{"train_examples": 90422, "image_size": 32, "method": "simsiam", "stem": "single", "projector_hidden_layers": 2, "beta2": 0.999, "shampoo_beta": 0.999, "precondition_frequency": 32, "adamw_lr_other_params": 0.0019, "max_grad_norm": 3.0, "lr_schedule": "cosine", "warmup_steps": 110, "weight_decay": 0.1, "adamw_weight_decay_other_params": 0.01}
Rows from block 6, named by matrix and row number. Rows with one number belong to one channel. Each number is 128 + 24 x the weight over its row's rms, rounded and kept within 0 to 255. All counts start at 0. Numbers have three digits each. After the name is the row's rms in percent of the matrix's.
# convs1: grouped (12 groups) 3x3 conv (model.blocks.6.convs.1.weight, 96x8x3x3, standardized in use), inputs within the group 0-7, a 3x3 kernel for each
# convs2: expand pointwise conv (model.blocks.6.convs.2.weight, 96x96x1x1, standardized in use, transposed), outputs 0-95
convs1.3 104:116184116143133113145116130106114128127146117136144124138111135141127142107146146138125141106145145131114124135123132152080151120150138069194110144120108147092125105127119142127127144137112102222068150116114156090131
convs1.4 097:135125133116166135159121105119167139117090132111133147132103141118129143111141131116165148120112137132121110124074184117163140107140101124119124157115111103112132142125132104144087152125154104085150142214120136067108
convs1.5 121:122094159146149122106149127133137146120113142134109138139130096117133155148117151122135117145129138130120123114142135129126095136129114133119161173127082119141093140142100113103144119107159104083223165140058102164129
convs1.6 093:104174119129159086164106129139104113120095157117147131131141135132145135143143111141127116136136133135136123109137136113160086146097118158149117121145118099132162141066140103121134143120113090191135117142052160098162
convs1.7 109:143140141114151155147096098108122126112137087126109103098122121123166120124118105128120124132169123108119130163116157108072133122176146117137129149115141109115146131140116161078156123152119153128164162068168135063141
convs1.10 111:087141158139126100155137133117138145156136106104122127123134135105126131150137134037134180142128111166163124157127098110118144128130131161125089075101181103138113095132136168147087162102128119135127127128130140121121
convs1.11 107:110147123138135106154165087144146123143123113118126141129125132131126122126148126063125139087082131162163090078110151142151111146127135101149126135166125097134131100143143187125096187156074130138131158143119124131130
convs1.12 085:114086136114099160122109163152138175167144155151128122148138132121116135176116124126119117107082107139106160139113131134106102151139128140134141118132119169133108132063134085042141138139149116130173135147130131131125
convs1.13 112:124124131147176094090106150134124130106130122137126117124124128120142118140114142128078140161198109112124091108142138126115138152126140151163147112086125152145108147150127180178063077087159126120125132136125134126126
convs1.14 094:139115106178122108118128164145114144120123168160154123120109113130111142123130155109121127155104072110119139144127128114127128095119159140162135135129104114102116142125093215104086093138205119121135129124123102133132
convs1.15 123:129171148150097117112138130117104142099143132156177120128126114132116131127111135129160157138048131130176126144132121129154112109111131124131109124166117125065169113199168136081132123090117128122119126122128128121116
convs1.17 094:144077114111145147096126133147124135152108143131122156152129149122127136124128090140142086108119098130127168136112097123129141084241113126123187147116130109126113126103134119115129146126143154095143145132097116116142
convs1.19 112:129101132103134125143125139134124126143125124107121153145132144124116137136115138102123135131132157131116111063137166093218087209067063143112112142111143113128136132137126114142148137130131111129142139139124137129115
convs1.20 102:112096147115133086116139147125107148116108141136099131139147170142108142084122134085151143110165137140112151085109097137230157156174093134116134112115135129093145139115122131108139108121142107125113137137137146110106
convs1.21 110:150089136136130138120119119128144152114120134128137136119130131127137131142128124115126144124145115124111146083000126139191130111156110147173127134132127132124152149127133122104129137112127123112142139130117139121120
convs1.22 095:117116127126083176093156108152154121092138108108115136154074128101174123097127123141121152154107118088130121100117114140137130167121149132140182129136131137134121156090170129084179163131113137113113123097157120122150
convs1.24 110:118092168127118120113144117120139103141145117155116121109089161146131114105134097115104145113107144118120133116143166120132151103146143110090171163137096122146120148194059129148116147109133141181077124112129143094139
convs1.26 091:089122171142118115144113114105121115133127159165085124074172150152090111149099108130113129178103156127159141123149114095129112127131124104127177166124103136088153142133128164136113107110118170132127168116167126121108
convs1.27 079:149136108105134135130124128111149135148125143113137111141153098143132123115112126089124134137131179147137162131094110110135112113097159172145080118131154103109088197118120129100099091090116193115144148138134180117129
convs1.29 090:121120154127138098125144132139125137167097121119125127099123123129128114154185122153115118098132124108105119158117117093171138118129134082089141117183072082149175125141161162091148128128104135114147157076141142120121
convs1.30 100:115118128163124132132110107136131141102136138114141133125074099139113094142144117151179173136143154101084094132112089153134104144121127122094106142120119184135109099083097154147124153162186124129142104131147142146167
convs1.31 109:121102145131151103115121115113147142147113133100147135147091131167134113097145097125139156131104121140130113116123122114140153129091128144089137140139094097162097136170120069113191095129183126179145114084146124137155
convs1.32 108:122131140128131135138135130094142205109094189136153147114134119118138109129122123122137109115123106109114108132151130141127125093110144102116128114125108131118131103130196098061214145159149123125128136118119116115128
convs1.33 100:126114125124112121129123121104141128122135147148136147135127134127111123126112118138133111116115126114136120146133118144128146132132134108117120138136107117124120157151195223204059163044129130119117130110118136126138
convs1.35 104:102126126142148120112131129145113076167132147080090120128122126124119142134132137151108145135161113127077133153122124185116094136146133110145157123123130125145122080127128165081083146119217136145113123130145133107118
convs1.36 109:158148121128113131149112130085142163098165088114118160151102131130154146117139110146127126097150113152145123132116131128138126113133105108127141138097115150146108094164162173079147061187068106144114127144133123119127
convs1.38 087:133156100137134120128116167146113161152153109176128107150136137112109096158111142158134147093160140144107098104113157095099167159113137094122133130155139155083139079056113139124111089104127130142148136143121145120144
convs1.39 103:140126138132112119177124129196129132130073137132103131107135146134103118150086145128107149082135125143101101114108141100159125128151075138145118138125130096120117066131182125170109176154121134128140131142114138107105
convs1.40 123:131127139122133121121121136215057112127144102066152148135118131153128122116128131117132140157104133125144144195069092120144164076145153098132126131091135145127129120115124102137121119118110137145126135133131137131130
convs1.41 103:133118121123118135131125124080154165138098126062136167126145130130120148132113126097141130139140133165102135122177102144095146126099157149161123124033161096110135124157127131100147102112177126124112137126126136132123
convs1.42 138:122109122123125116142130130104124170174175049115087164127149134114147120136138121146112117103131123119130141149172117146177048108080196145123120123130154132131136138124130137141114127127109114117124127128134140132128
convs1.43 105:126140101114108142147129120129144149102063192188132087147103149126141103077124126158093130122120117136143141171129141124087158117153105117170117130152140139109130089169152126104132131116131128085145127139120112120148
convs1.44 105:131133136135132131133124117093121120126148145120145140126133117122127138142119137132097113139108117119179142123095120140096113149153128110007103139144146102230156138114126136119139119150141134134130130132124127123132
convs1.45 103:132135128131129135135132137097094121120103091141111112133127125119131123141130144141185131154145139111134111157150140133127138135092115115198192134180127080086032126130121126133122110117095131130129145136142138137135
convs1.47 101:113125118122125129129129125157127113106114115146135095124134120121124125133137131120143140128139136122136123142172152123109156141100130221210106091056164142084086158162121134104142138131118112119118141147126133126127
convs1.49 065:061046059105137175172106144126120090105119150077133121140125132155112155134137119139143119158160122101113136134129130123117140108135136111097103173141129129100146131146141134150127140121121130146146128127121109148145
convs2.3 108:128134139103122127107116125093141094127183140094120146161107138207163118112135101115106129134149139126131130122133125136107118124096146146122174122139120130139161153107125136134108091131186104162140125118111137094100099109151146098126186172075106137089122125132149126084119141129158086120
convs2.4 100:136137151168079118153142121119118113144110146154136142124138126101141135127144100141132105162194130078076119130127116142131124157112131094137110153137142133220097105146133122082118153120103121118137156108141168111167110153140121106111142113163140154111122108129081135114097146147163140151
convs2.5 093:149155129127129164098079144169132131137110112137117113174173159137112139126150097148171099185139121081149095130110103109134131151111129141113160163135094136112138189144147111095139171153077160135139141164097128138104118093126118142128135122136161103121152125147167133139109149134116145120
convs2.6 098:136090132089125149141119145157130130163128114129103109091165186188154110173132094099147135143114150117126168134129107129132143144134133161141150064168113169155148134121138074132139113107123161075156121123135135125146095128111113098095158107136140120103128148161158103127113138143144130129
convs2.7 105:126122154093165099133136129120140112182114159104138145125121151155134089144106130120168130123118122135164124120121147130128135090165153133130134109074153118111124117092166150113156178158177130162149135180093129113158152155133142101107129121094133156113136094160184101146142111105125101109
convs2.10 087:119138114118132134103161102131123102176146116100112101124151124142113126089065118150110130136133108146159163131127091162117121123141137111128102138140158101185127169109104132158150075124114135125105133131113134107097156114127121172081139083125115091100157106140121140092121113174077122100
convs2.11 101:103119119147120119113102120115101134136113126077116090118118086104094135133160111095142150167120117119105138112087104148126118164103148116115129130145104148071147096095135138125159138071131123125124133101140142118123148164139141131157127141130139117180182142130094122085158149185150180135
convs2.12 090:118095138082119103080159140112086130164104136155122110126147126086113082165158170178123118122134131138164121128138117114141145113120133126115108104146142172101124102110138190109108170111117114140128129102103150138129168135142119097106126124098094107101108138145152157117173168142160125153
convs2.13 099:132141115172110158139128148131139123085125121110146133167106143111078123126099158165102133179080122173102112109082101143128126109126140136129115137151149121162182122126150129140134118134115111114124168084162143166149092108112120144164099134196100114117124118113150121170136139107134137153
convs2.14 086:131137105151146166128094108151119121139121121137114110077098082130103167094131062166134144156115158054148136125096144114114108119120096141109124145161114164114130099113162145121143100110140104127116115150121133093116187122135144139102121133111161106133173124155118153145104141164135137136
convs2.15 094:123118159164154133106140130134120127133159128126068112115104106128190115111122106188163157118110137125181118135167107124124125195136117130109092152105103128133138129130156135131128151115128132126122142150090113136146120155143169158147181120120126131099154110140119108180173140112140092095
convs2.17 109:121105116114141154150110125131126183056148083155120133126116140113145083109080135122080129106126112120152079122124109165120123163135128144124172125109118125150168113129136077150174147109121149148127121136177131130150109113092104119114093116122097147108131153117064113121114136139143119126
convs2.19 097:127158112075117081118057111125166170117131080150135132126178131118117082099153116106113155138119121124127132114158161123140134135164161077136140120105068128129147117131103103159131134148124130106145113103108099137142163155138135125152087109137141112146087123117103117097133124092107143134
convs2.20 115:128103142128143148111133141138126117115134122115080093143104132158123162094138089178144084090130117098085083112147115103116115125159142113106096148110148134145116176121132128101146126134121135121117114116175139166134131129146134110171122126114146122132079150068084094107131104085113170158
convs2.21 114:102119090115113134107153119106106164121118077143192095113144107113108158130133099071083140136119133147090178127120091124134137134115180118119125123131152123176146103105117152141096081096129131125119099136141151139120132117156152169154126129093168088101120133128101140136147148143131136154
convs2.22 122:163173111122132145173103043110118118204103148114073111168155070095138120123138145141149142133104124113107115128145142136132137133123135136117161094124130144142122109128176087140135139149127154143133123171186089126107141106106108120112126117143109125111116121127115124137146120109136127130
convs2.24 085:164121146125133126125114159154138135149118112109101157138118069111139147091130100150099119126108113110171124148078102140123135183115112088149112110132117109146181139126142173143131118122071127121112137156132104123091093124137088076081105123130132115112160108144133155126119149155178112121
convs2.26 102:115111128138147144132129137121123168114107156147161156112143147124128109115141088141159104120167136131133147123122124132117119131157143156118105125113110108112075137130021151119134132113133100107150125112074138199148104130126152143133116125158167166151107113124097129156077135116154129132
convs2.27 090:119154142183169095082129143155143173132159122160142137133138119126168110151136082153137127120154157207170070149148128165145152128170132161138112150159140092142100130145148139150131121141132157132149111138148119134149142118119122136119086103165101113127116125111098144131155135117121141126
convs2.29 081:134108130117134131119181117128157123084107126108117117133145122098156082137140131157104083113165125115133122123118083111121120114140146122117131143112119159118168096126155143140117134131148130147105137113161150082147137074116065063124145177084187158101141117127146136092123146132112129140
convs2.30 112:149122077153142115118093144130095138129111093166102075125125157124104192126130157134105084132141114116112115109144152145107113126135144141149099137189119134113134139139125154168132109096135115120151115142128176113137097119129120134095146109129127070156170155168110143179123120136131172127
convs2.31 101:138144064102151127099132127121145160123117153112140118145123130087098167094103144094100105125079119145171161124125066152126123155166107167118127156110119110112153110113126123102152139127095103144117152139142131163138130144139117090139148169082092118101145122116150135185149126131100145126
convs2.32 095:142125133123149159118109127106133143132133143104147185106147123135128149125106101133104163081099143187199139114131136115111107119108176172122093092091141122134151117123101129127132118114134132169102123132142136140093116083137124114092120110067170114146124132133170113143084129118148097124
convs2.33 096:106130163093165106129140132117142113162130135077142069146136127138115157100135115120155125149096158178112118096106077069103105179138107110074166138102153131126103125132141117162139139137131131095152120156149150132131140141115168150146130132128143152144101164123116085135140116100111142149
convs2.35 090:123144145121151145100121091092119108125163131107165120096128167113124155105150164135122108126119134132132095113149166127101103123130152077124128101151148157072149138130145128094113147095096177097132154109134101146157110145103154137126119095111145134174193078146100143154103135122144137146
convs2.36 112:107143138069124116153123136139126111096122161113167113195098110123144080156167185132140116121140122119125098126145128147125126115125141105084109150108081194120110113121126158101151123125101119131102122137134113080115093140095104133124116096143105127117116121127138114098188128110090118125
convs2.38 089:122103163122118143078179164093113115114190108141116122139111151111156133108141193154128106122096130125095114121131137160140135154145151146158153135143129150164134150131128048103112132126174101137146144121124143160108141071107124149108140137119131154135132118115098134122087152144141133146
convs2.39 090:120172146079110148153076137108132136163106122140119124144104096139151089164120154148109109100118108120131112109118127074129111093103176094126144129096116078140154076144122080157105128139138168101121132097163118124145175129162108094102128127117101151144100141097126129119123144121125123136
convs2.40 116:109124153094140124129124133107133122201117137099116113107108126140153089119127121155156138121055109093114092122115113104121123131093094149102133148153119135161088120151144132086094107108132152101116127111142118086126119128117179143136183092150110104159128095127146099126104112148086108121
convs2.41 086:142096144162117144105123153137071125139111114150094154134099134124146100136125144120197131161131174113178150137111118099126136132106107139145164116164093080103123093163174123131128107094128123079109123104110139143115150099157097168081110125121132101112135132148133107142131132149133094132
convs2.42 101:152143108145155165148154126117095126132113144144101145161149114124178114106095119202102134103110100089121086113121114127118121152101093086130116130094116113160130131119151124105148103102144102136115117133138109097116128117135102133040156141125169121108147089138169127157122109136120124123
convs2.43 086:083127143111146150125114095092175117137136160100152136108145123148163138096124153165117128101137138116125106103137116105104102140134121107077152172154136161126100134107177136114125105121104176126129157091164151142129097186086169119147115129135144135141111152137177133097094135109110137136
convs2.44 125:138127085092116125154117140129058136144097148093133138110126094118079137116123118076148139131122148120118133132105112090113125116088147140123132113135168107107147101143122139142165101099135121107124110133091113110134104144119068104112099117096123065160096145114072121156146120125122093128
convs2.45 112:140129119098154101126113134149156128126132169161163208120117153130138121101143081093152119117133124187185160123176131103113116105130095133098135084149131127115109098161140114120102122122111111157129171127139122140144133132148105137100112124176138154118124140123114156143175103105125138100
convs2.47 104:130143102181137111129162105096151103138149104145129136124135134133166124151122105047139137137124139136128133143111116137141139132151066101123096117167157156090126152180128126074127143100117107120137157122121161103102154099137145141113113133126128110104171176149131091118159144164155125117
convs2.49 082:115174148148115065152166115121129104121142116120072132141179160142127156160132119160144121150122145112087141155135187130156144122138091132135110134155123118126142102120100112131176156138182131094145080105170143101145132137144124166093131127118116155110140134137138120133120118145177142147