Rows from block 10, named by matrix and row number. Each number is 128 + 32 x the weight over its row's rms, rounded and kept within 0 to 255. All counts start at 0. Numbers have three digits each. After the name is the row's rms in percent of the matrix's.
# convs0: reduce pointwise conv (model.blocks.10.convs.0.weight, 144x144x1x1, standardized in use), inputs 0-143
convs0.34 040:072157106143114112103145147091154110117147141124145140152107143156045136147116110159139140126134148157084084115156136107087150127102161112108099106126006115156154157155125100060144208109146091142120097166147121122155157130146157141121135152134130165151145137045068144125087000123065146107155149174118156156144135119103104143144097157148148133130148072152133147139081135157140158113174129146154169141151076135138058135146147055104131
convs0.35 144:163170132116144183152180127126125159130105131160071143108140175179220135149128113152139065138176199158128086101164075119114123128095125107151164136082072116129129116158144170149137090141099129150104136132173166131112162142125153125110160123109115223097088114137150125142110130120071088171161098133125110122142160117122095089105122145051111108092122079099167122173149126029127128074110121137110130020127153154156166098122114153149154
convs0.36 087:120123093103204087142096108183089130127100129154107173125076142131086127118148112120154158120068121119119081117119127109119122132103115047109131163199131096119117111121087130132137195149172103142081119165163133096120185181142139170176134121120065123158164188145147152180096205144140136112121123100058119121117115155138080147141079138103140125106133083122114117118175149122187226119072142174143151183123178105104109069159124157146112
convs0.37 092:122135107118201081085114090135112117085097122147115125162072137175134132126166123107135176148153102092157065146124093114167117118104131076047156147217120111108084115102082081124127148163122182179090109125116127118107131168109133125158095092122118187163142182133085148146145144151059137091127131129093111110171142172121077152110116120116181145154136140123082110069168144147167173105073168101131121204141131110101121096143122216132079
convs0.38 097:134136167198137147117155128182096170102135152096144176184099106131148085118123108138089090178131138090076164161157111053102137167108128137129144124157049059150132159153167104151125108093169107156119059191101131140130134165135154092130147086132128087141166125101071095134133138118130152113152147150170135081062174092092129089139136156136136111155188154202128167140131126091089109156119070053094149153174128132114098151070099131138157
convs0.39 088:113140170128176091071154164085124141147147091154140172169092149136209148152158161150100184208108063089090137133149133106123156125142181150126116091120110100110117175173162129173129134121152168145122177112170118119132091144133119100121154087116148108158141154122043081108098066065052135137155065095082122134139172077099139099145077090125146103144177103106116172155109131195159163128132086120099107165144089136150136106096129100122148
convs0.40 111:103147166102158123225112151142106134125118138045121102186148098111111132163129158133104116153099102109155071134133108176142125109124138109125154224203085214090148122147138176090096078139088096090088129108121133126128121094114160134146157163108103069141149132121106105120091087077130137104115117094149132136099173109174058112144130112114156114076092159129130115145123127090163179096131099177131156197155098208144154081152121102097140
convs0.41 117:115115118111105182167145053157132144126101162116116126182125063111116108069151176116110138113099112119185112122136125077126162062113108161146074130090108148129155150107145134175112167232179132166152170137114130114139149141136181133141122119147080087121125120130119125118096156140138154147049201117102136101089145128074052076125186142104120104162053174175130128086189106151172146115097168169122151135150155140117123158089107159095127
convs0.42 107:093105088166145102204144117158156053129076130092159111162190108089041081133086149107108133132140120103107176092120111194133137101132102118115092085174141143111086098131106107140075186129155187139155156117135166136112143121118121124069135118101235155086113092060082155121118150093139136126119107202137120116178122107158145121089090110174118118134196126117130154143099143148145161126121110131095097178105105122171151077140147135175115
convs0.43 102:070156099112126110160115108082174177129098152114110073143123105189139113123139148121163161140142179145139178147170117190103144155080130125112136110112107137124051151124083176154104095091122132115085124119102173131125143064115092119125129134079161069118066136140097080106154101126161116161148165140158114132189162084052125179124142134148162075077120129077166137163091138123007126155180111161141102137122138144132101133133121154193161
convs0.44 108:101124194169113082109114119019124041109133101089160110091123162135181129125120167117110176125111120151185094129118140102179125144121163131119156135100171108159137150125110129130136103132145127106162143071161118161107128122124083125228168092157124089147161176131083153165090076115126187096126205100129116113148096114198137118117187145118089138156090136131128130115125108118140105089075153097200147136170141084172121065121132101120139
convs0.45 122:132156143157150153085123148162070147107175161159156106153112119126077170125114119126169150161147094095177116063119102129150069112124081146151113111097116161050113203195152127127123137141088117104165109123120180082115090134150154139114083117073173170084119177058101091074196119171109103118134124145219141109132129126171125135151142108153080130136130104120164061115132121119191144163129126126152123123076118119145135090138115101058070
convs0.46 128:118116180118168032138105137156108100136109144135096122166140167135239112071113147112157145156134109088161047110095150100092127158090152202144082154117142164070128158112094121147114096110093127145108099150107111131112109179128154183133128155136122109197104103106173207110146113098132109146102130101136124149122131165136098159189107102152178153115152153158096113150105105104166148124138117205092138081101058167084107153111169156126132
convs0.47 088:079115149198127126164146142112080145109123093104155114135099134193080142077107138121121164147120086115117130134129141110255131155115118039119144124146122134150118141139106091080154098146086092123112128137182170141131142107160100128122086112117129125188121156084141102143207100122184158086124166135108125124164132152143108111146186068072154152112107131159153151112149084115104156091119172149092142100145115037133156194172150170108084
convs0.48 093:102165116199154178097158103152062145141136160097162134191102173120105181165102087110129082146134153185094111114128074120130150151115090150116126099200126119111136134114145118113177165192179101179153167121129120108126072107107135078135149149104090161123120117127144085126107130092167105091147131184154105160133146111109127087104104095141089164142187106103083169162132157130113045180082057109073104109163102098155130144173158131171087
convs0.49 095:111154093146168188093148123153129169076155170094197114132124175155098109104111114155090086137201130093147075116076138125109104099134142111178104188141130128142110103141113107067075159128172125109129123165121154160130124163141086147131127038118157142168136163098107139097108100084203142122134119116130134090180127125152118095133109121135087170193159132179142106091114101139129101066133117118098120200151132174225105150137097060115106
convs0.50 110:133134122186076104135114089108120139111217091085146123211091138085123126158126152134177061145150151122102137150135155068113114103124143113119131105127089120124143131136144102089120131077173092104113090116123157132107138107154083144203090107130135255103092127143211156105151107172109118061133094114161122111134122095120146117107206146114142156136188079108119151084138120118162076155153138141126055123145144170145127151155107143084110
convs0.51 100:080128166152110114087119174170112195142170149116070219090157089097168115161151124146137104122128089163111134118143145102211143116065147064100136141166045099131145167124168132154149128146135141109132151128145112122133115113128138143032134137169159116145096113124130135104132118118174130115146148059166133145081164146143170112141135125129072119096197068131078115091073158167114123097151155106135149047162145113146151114099156092112073
convs0.52 095:200125112146110155148124129121129125118084168096179064067095090113130121153129137130112123155105142139092140194123163170114131101144137079129074106233112118123122132135125090136121124173136123133155191100135133188125135114139142132152130147147127144145138093143180128152121053135134126119128115052120112120149202107255172136115134110095157116121126092116140121125092107169073079083080150164114154228132126158128139149113120085151098
convs0.53 094:112147097160140090156093097135155134111166160149168152135147174174093210072123164144149058116139113133105106077130115096103126147079117078148132131117100138129132152144104124072143192114169100087091072109114121135147153187160120095121164140122112155127141088220171179124120218155155153156119112157115118117179105111091080142114113194083119077097092123132126113113121138123153123134081182155103101174123128144149057117163125069082094
convs0.54 116:116146132155122098067122157094141211161141166174194129153119109121182119158074117120128131129150130130118083096092124079108097140187119166168123131065122057110100118112144100116107138162087122131130146108154128149099129107170127115084193080165122195099122116183222129077127101106106135143128122161098132133197059154085147112112114096129107162120131110118116158123167141140150081154148139076056187069121126089137126175096144077121143
convs0.55 107:153101131103127155161146154099119173119131095081175132141131120114097108143105092134142156131046143131108126226169063107106193117094140224069129122133117113106118110136164149166155095205136163128049185086158087111104128094109143103145147137143121164153119103148139192143119087066173149133080118124106147126119101126108065168102100165102170087115104149149148132144059109126179125114109160117125186144180097144118113142132095166137152
convs0.56 088:057172090090127107102123183123057101070128083128112105133147145172066160117129133158148131154146144135107100159159123123120163161174130133135159152144121104184164159155077085106060153051136097114167143114070147117134143143153148136147102155161200174153137139088139120120073100143083162134157138154138128184097081165131050151147083099123088139127138067145166113117139102133115075141126145064121138148172098151154172138114140158043119
convs0.57 093:078140115172077127171120142206129115100170075140127147128171174130175078139106127148143128137134144140091094109140123172055135158169145126170114118151057108133103145142104102076131202141119097135201124115155143121137111141149129127206119121139119150135087081061075097102191081129071133094151145111137143139107166125146207144148124173134095094064101145134145115060064099128106099117207123126147145151132147131108119159096102113098158
convs0.58 117:062158146125092117124126130158089145121098129126104150163155069141074148131166132159162130136153114148068134125157153222102128094123151230091070175109071140133121134132092170144103186186126145083148133130105157143119086120126123148141119150099164171164097113034145078148150084129107110103162139131180132128156153113125141096157102115138104120152124200124126120073059086102169083118196142138149081098139104150097151140139131123132185
convs0.59 095:040138152105172082158172135116094160181130111195130164134137134106124157115106134135135154068083100128198064113125129122110136191085152136111130113168000109121108133130054188125138167132139079130105125167164121103114138110140134141164159139121112188125202153106168201134124135113101112135142112158054128112127137102121094133122060109133173127089099143136132124062124178146144128109102111162118108118136106105108117138148120128196137
convs0.60 111:136148140089146199161090111151128131125132199163070125128098128108093122134144132133124154083155163136202115125119098130171116109111147055131162156085101183131100142118175132081092126203128135121103149094098087097116149152105166134143141144146066146141168142171146134105103173202105151107122097133084128131169156156126118084079091122058122129159155076131103132175174165107149140185068084170056114076079129103151165101130106141120083
convs0.61 111:139102138169099149103161118117151121141124135148117129151095143050084130122108118124079113090145167093087124083147106113092131139091144100197138125066173074111142139124158188191148148172097137163157159127126065144105133147179121148082184167104153171156164147092099147127070159128125110088122150148164128138192161147116122090129132166071110158176114164152147113090113115110115150118082113087098151029126122066129129171110086041137160
convs0.62 096:128159138128117136118088103180080062137079153170122132126071118117157092128118118139083147163159168120097131126109152168162130125134110130113161161186061146141129130157079115208154174197128054122093142096121138095136117145134129134149112158154109098139109098094171153113141071136166160133109133152162154131137188180127134130131127160129107140193114153139136109116197135131159049108116077170037217130087079127129143116120092085128080
convs0.63 083:084134113143125111121114148120076151109133151101120144127153126128130101043153159114197114133111112146116155102094117144124102075123127121139098164159095079120138174119096158152123111098155051136080152201098187167144164137146155174104109199131136128180097125101133169091094041094119151124085143144096147133107169140151122096134083145140143134199143156134139154091073140178097062126096203073142118163130127118163117073114166198092129
convs0.64 085:046127100129178120122118122108075120133096098117109128116079171177133160105144144131171195126100121127124083094130116142143119143122137126063112121163113086135129146126195123097101047106193151136102163127146130148128186135174147107100060143081067108138169212104103138182125118216141183095128123092162129127160096098138099097156120114137132119114201101134088136073120105129162185183078135121126130149137133073140120105151123124183159
convs0.65 100:124120165124106148127152109096114184102125115174154096120159123133111116171130118113112113092087140120155092107131133195158149109115087160130136180108245119128157098130124187120122147118112155120115134155126095127127085134108087144122123127105122121118127079081100149153104255116134099136119128139086136145184095078158108066117131118118105155092089200111144148098114083122110139116149149109100074066172145202103078116128114205143156
convs0.66 083:091165089135112133091161160100130126095141116112208106106076107143184149083125161152125114160086175095101131107164191117138132117161135121177094114155167127138135161142140101207123135073130078129094167140132171154126118142105136129152107125122138151181116073075131151080083098104085120153129118125145139152109176126231147146143067160113198126130091108145126108084089113129139144144139198157099118069134122119158148129083211182112070
convs0.67 121:154116194210129105125132146088114178127111161076116152107121116098078096133177083123112131119126124145105123105095143139175112111124117196087174061122209112129113109087127146130149145081129144110130108092123061134088137122100109113096146136147109198148151099140135140132046133134216138173111154134079134148122095103169120102129153134157185206119105198096163119171062118158163098111126117091158170124161134127145101101128123179185134
convs0.68 090:148123077148132088171131137074126146178115133129171080128089152108149103091089146110127158180083064123075112114127148116152104126137124057122154103142098059131099139130126113141090118117066120189141086122151088082130134115142126149143113158153104120117151112239149141141190142186156161100124056112070123109166104127149170114125103189134167135175115176109125109137139102119179140197107100159154155162116120141072129176170090131121061
convs0.69 150:147116170132108074170119167106134161141151082119079154119103195070152104121144160100055098112141119143121113141155098144141085156106097141061094164131158114114196121207102106101136080134062150186105157111132117157106126080111075115116104158103152102093112094149136160141185117128142088154217105144098167086076104133121149151141114076135182186127165112207161135163159108139150100149128173139130102148135110132146085199134113122129143
convs0.70 103:074105133087183124100129117052154149135150119165148157089095167140080133181098115081114087161095120142139131115108136131110146181134122169143101096150131140102126071152085184101151093065099126096096101129216153096131111194088088130150139131114106124107123162128127142105112164108139102139093152171081119108151128099166079075072154120090114123139166181099154150105137205165144154133140153098166180160120088133113118101106112152234171
convs0.71 108:119099162103088118126136163187142142119127139117082167083129122085150090102156103079135136077158144093148162138134088151168157131094121116129166123079137104136175128119139189160141144108199087103158147097098131135157144120186154142104102121226119072185118179122199143138129108138109155100132092157085100077128062084091117102137152112123189130096166158140103121118153083108148116203111123161082111193148133105105126077164154116122050
convs0.72 068:139133151120128132119144167105135092115076158071201144076088120146131111153086136129139119153123088131118067158123135102105130143167123176135124120222089131140136133119136113111084064135114119137131139119095106161136155131124138149213120154112126071174145142178113134141142097149193118168130154110086130132083139123184099082135127184122118133112132148129124136083082106140146124137093145144184157255168096161092125090120122148039111
convs0.73 092:143134143145155145074124100146130149158090116176132126159067114069164111125089146148124145095056129136071134130145109078081130167127120169129158112129191140136146153120119131187113151252144111150113156111130134135117135167110144110175165140132125145124159095104254162126141084093097136160128113128116122126184119178134091122142157149126142108105129118132143120165149028142110101132155153070153139088171100134126151106133118123027114
convs0.74 110:122084125134115093150114090205114081110172094101103092134073161089150181142112143094149149086117120100186078188166114120093122159140139201116140128150153139132118154123167148123125130135074054099124148166165110059145141144120126149102078122156145096095133057098136150175136103066151189189094116150118112152143106153135128121108092147158143172106140141142164093196075067108150153154107152153149082174170141094144132176134106120059114
convs0.75 120:117099139187087155117140155167116099153136229107138099101160150134041103052153131136119121134159198134156168132157129083071113141096184123118148145113057117130098127117107099068100143092179130100087131169116109160130090158166093130086096165129120129144205089108115156118095133105122115052111102131118121128198134072147151146094101134111113145173174212131165091184122112102143148108150129141128139140142132111112126154137119120193094
convs0.76 066:134149142168123135020133135141104155119123094126124173071175202154205169153174133154134119150151096154077107096166150089076145161126146034127138091127071057153143159143117100100134118111129205182143111114132145138140151155146134125093166161146099064161154170161106129139130084103076155101158139121140145157118112114101193124145092137075134117117145085153136131139124084142144087139137155096152124054146172087135103149118145124080132
convs0.77 109:176149111143071061102140057134179120157136067122138119135136108120198134118129113116181120138185163157065136091114098141090136117136121124139160223143121115121142122114144125116144068131094157147113094121114139095139123076122154146141136142178117195145124120159203111118136163098101119137153111163063147138215166124165099118150114107103172096165158000128128123144105113138145101093083141154105129133150165113126170154121149160081145
convs0.78 061:191139204092120172091141116215138165188125094124097160068101170119154117144134100142146167165058105139108133145144142068140139144156134104162154113145018166143152138141139114157115101145103094131115146131133162126129143128123145151100125141144089129114089145133125124119119059141132154099146133065113136145167118197101144133135115113060144117101142063146130141142143065158136039143163114078107145103095092099147098131112142068173056
convs0.79 054:066126103158073086085164114080112137062102124141091179090118180145144140145127153138146114190137118112087086107126100123106149190140109112138163200105147070136122158121112077148121102100152090123151163160129160097124136133137133159196096119106092095171139092141141125121153106191109146127138153152166141137111109085151126183126090152124168153095139174142115114078139128166106162216134169120196114165205114096093148153095120126031119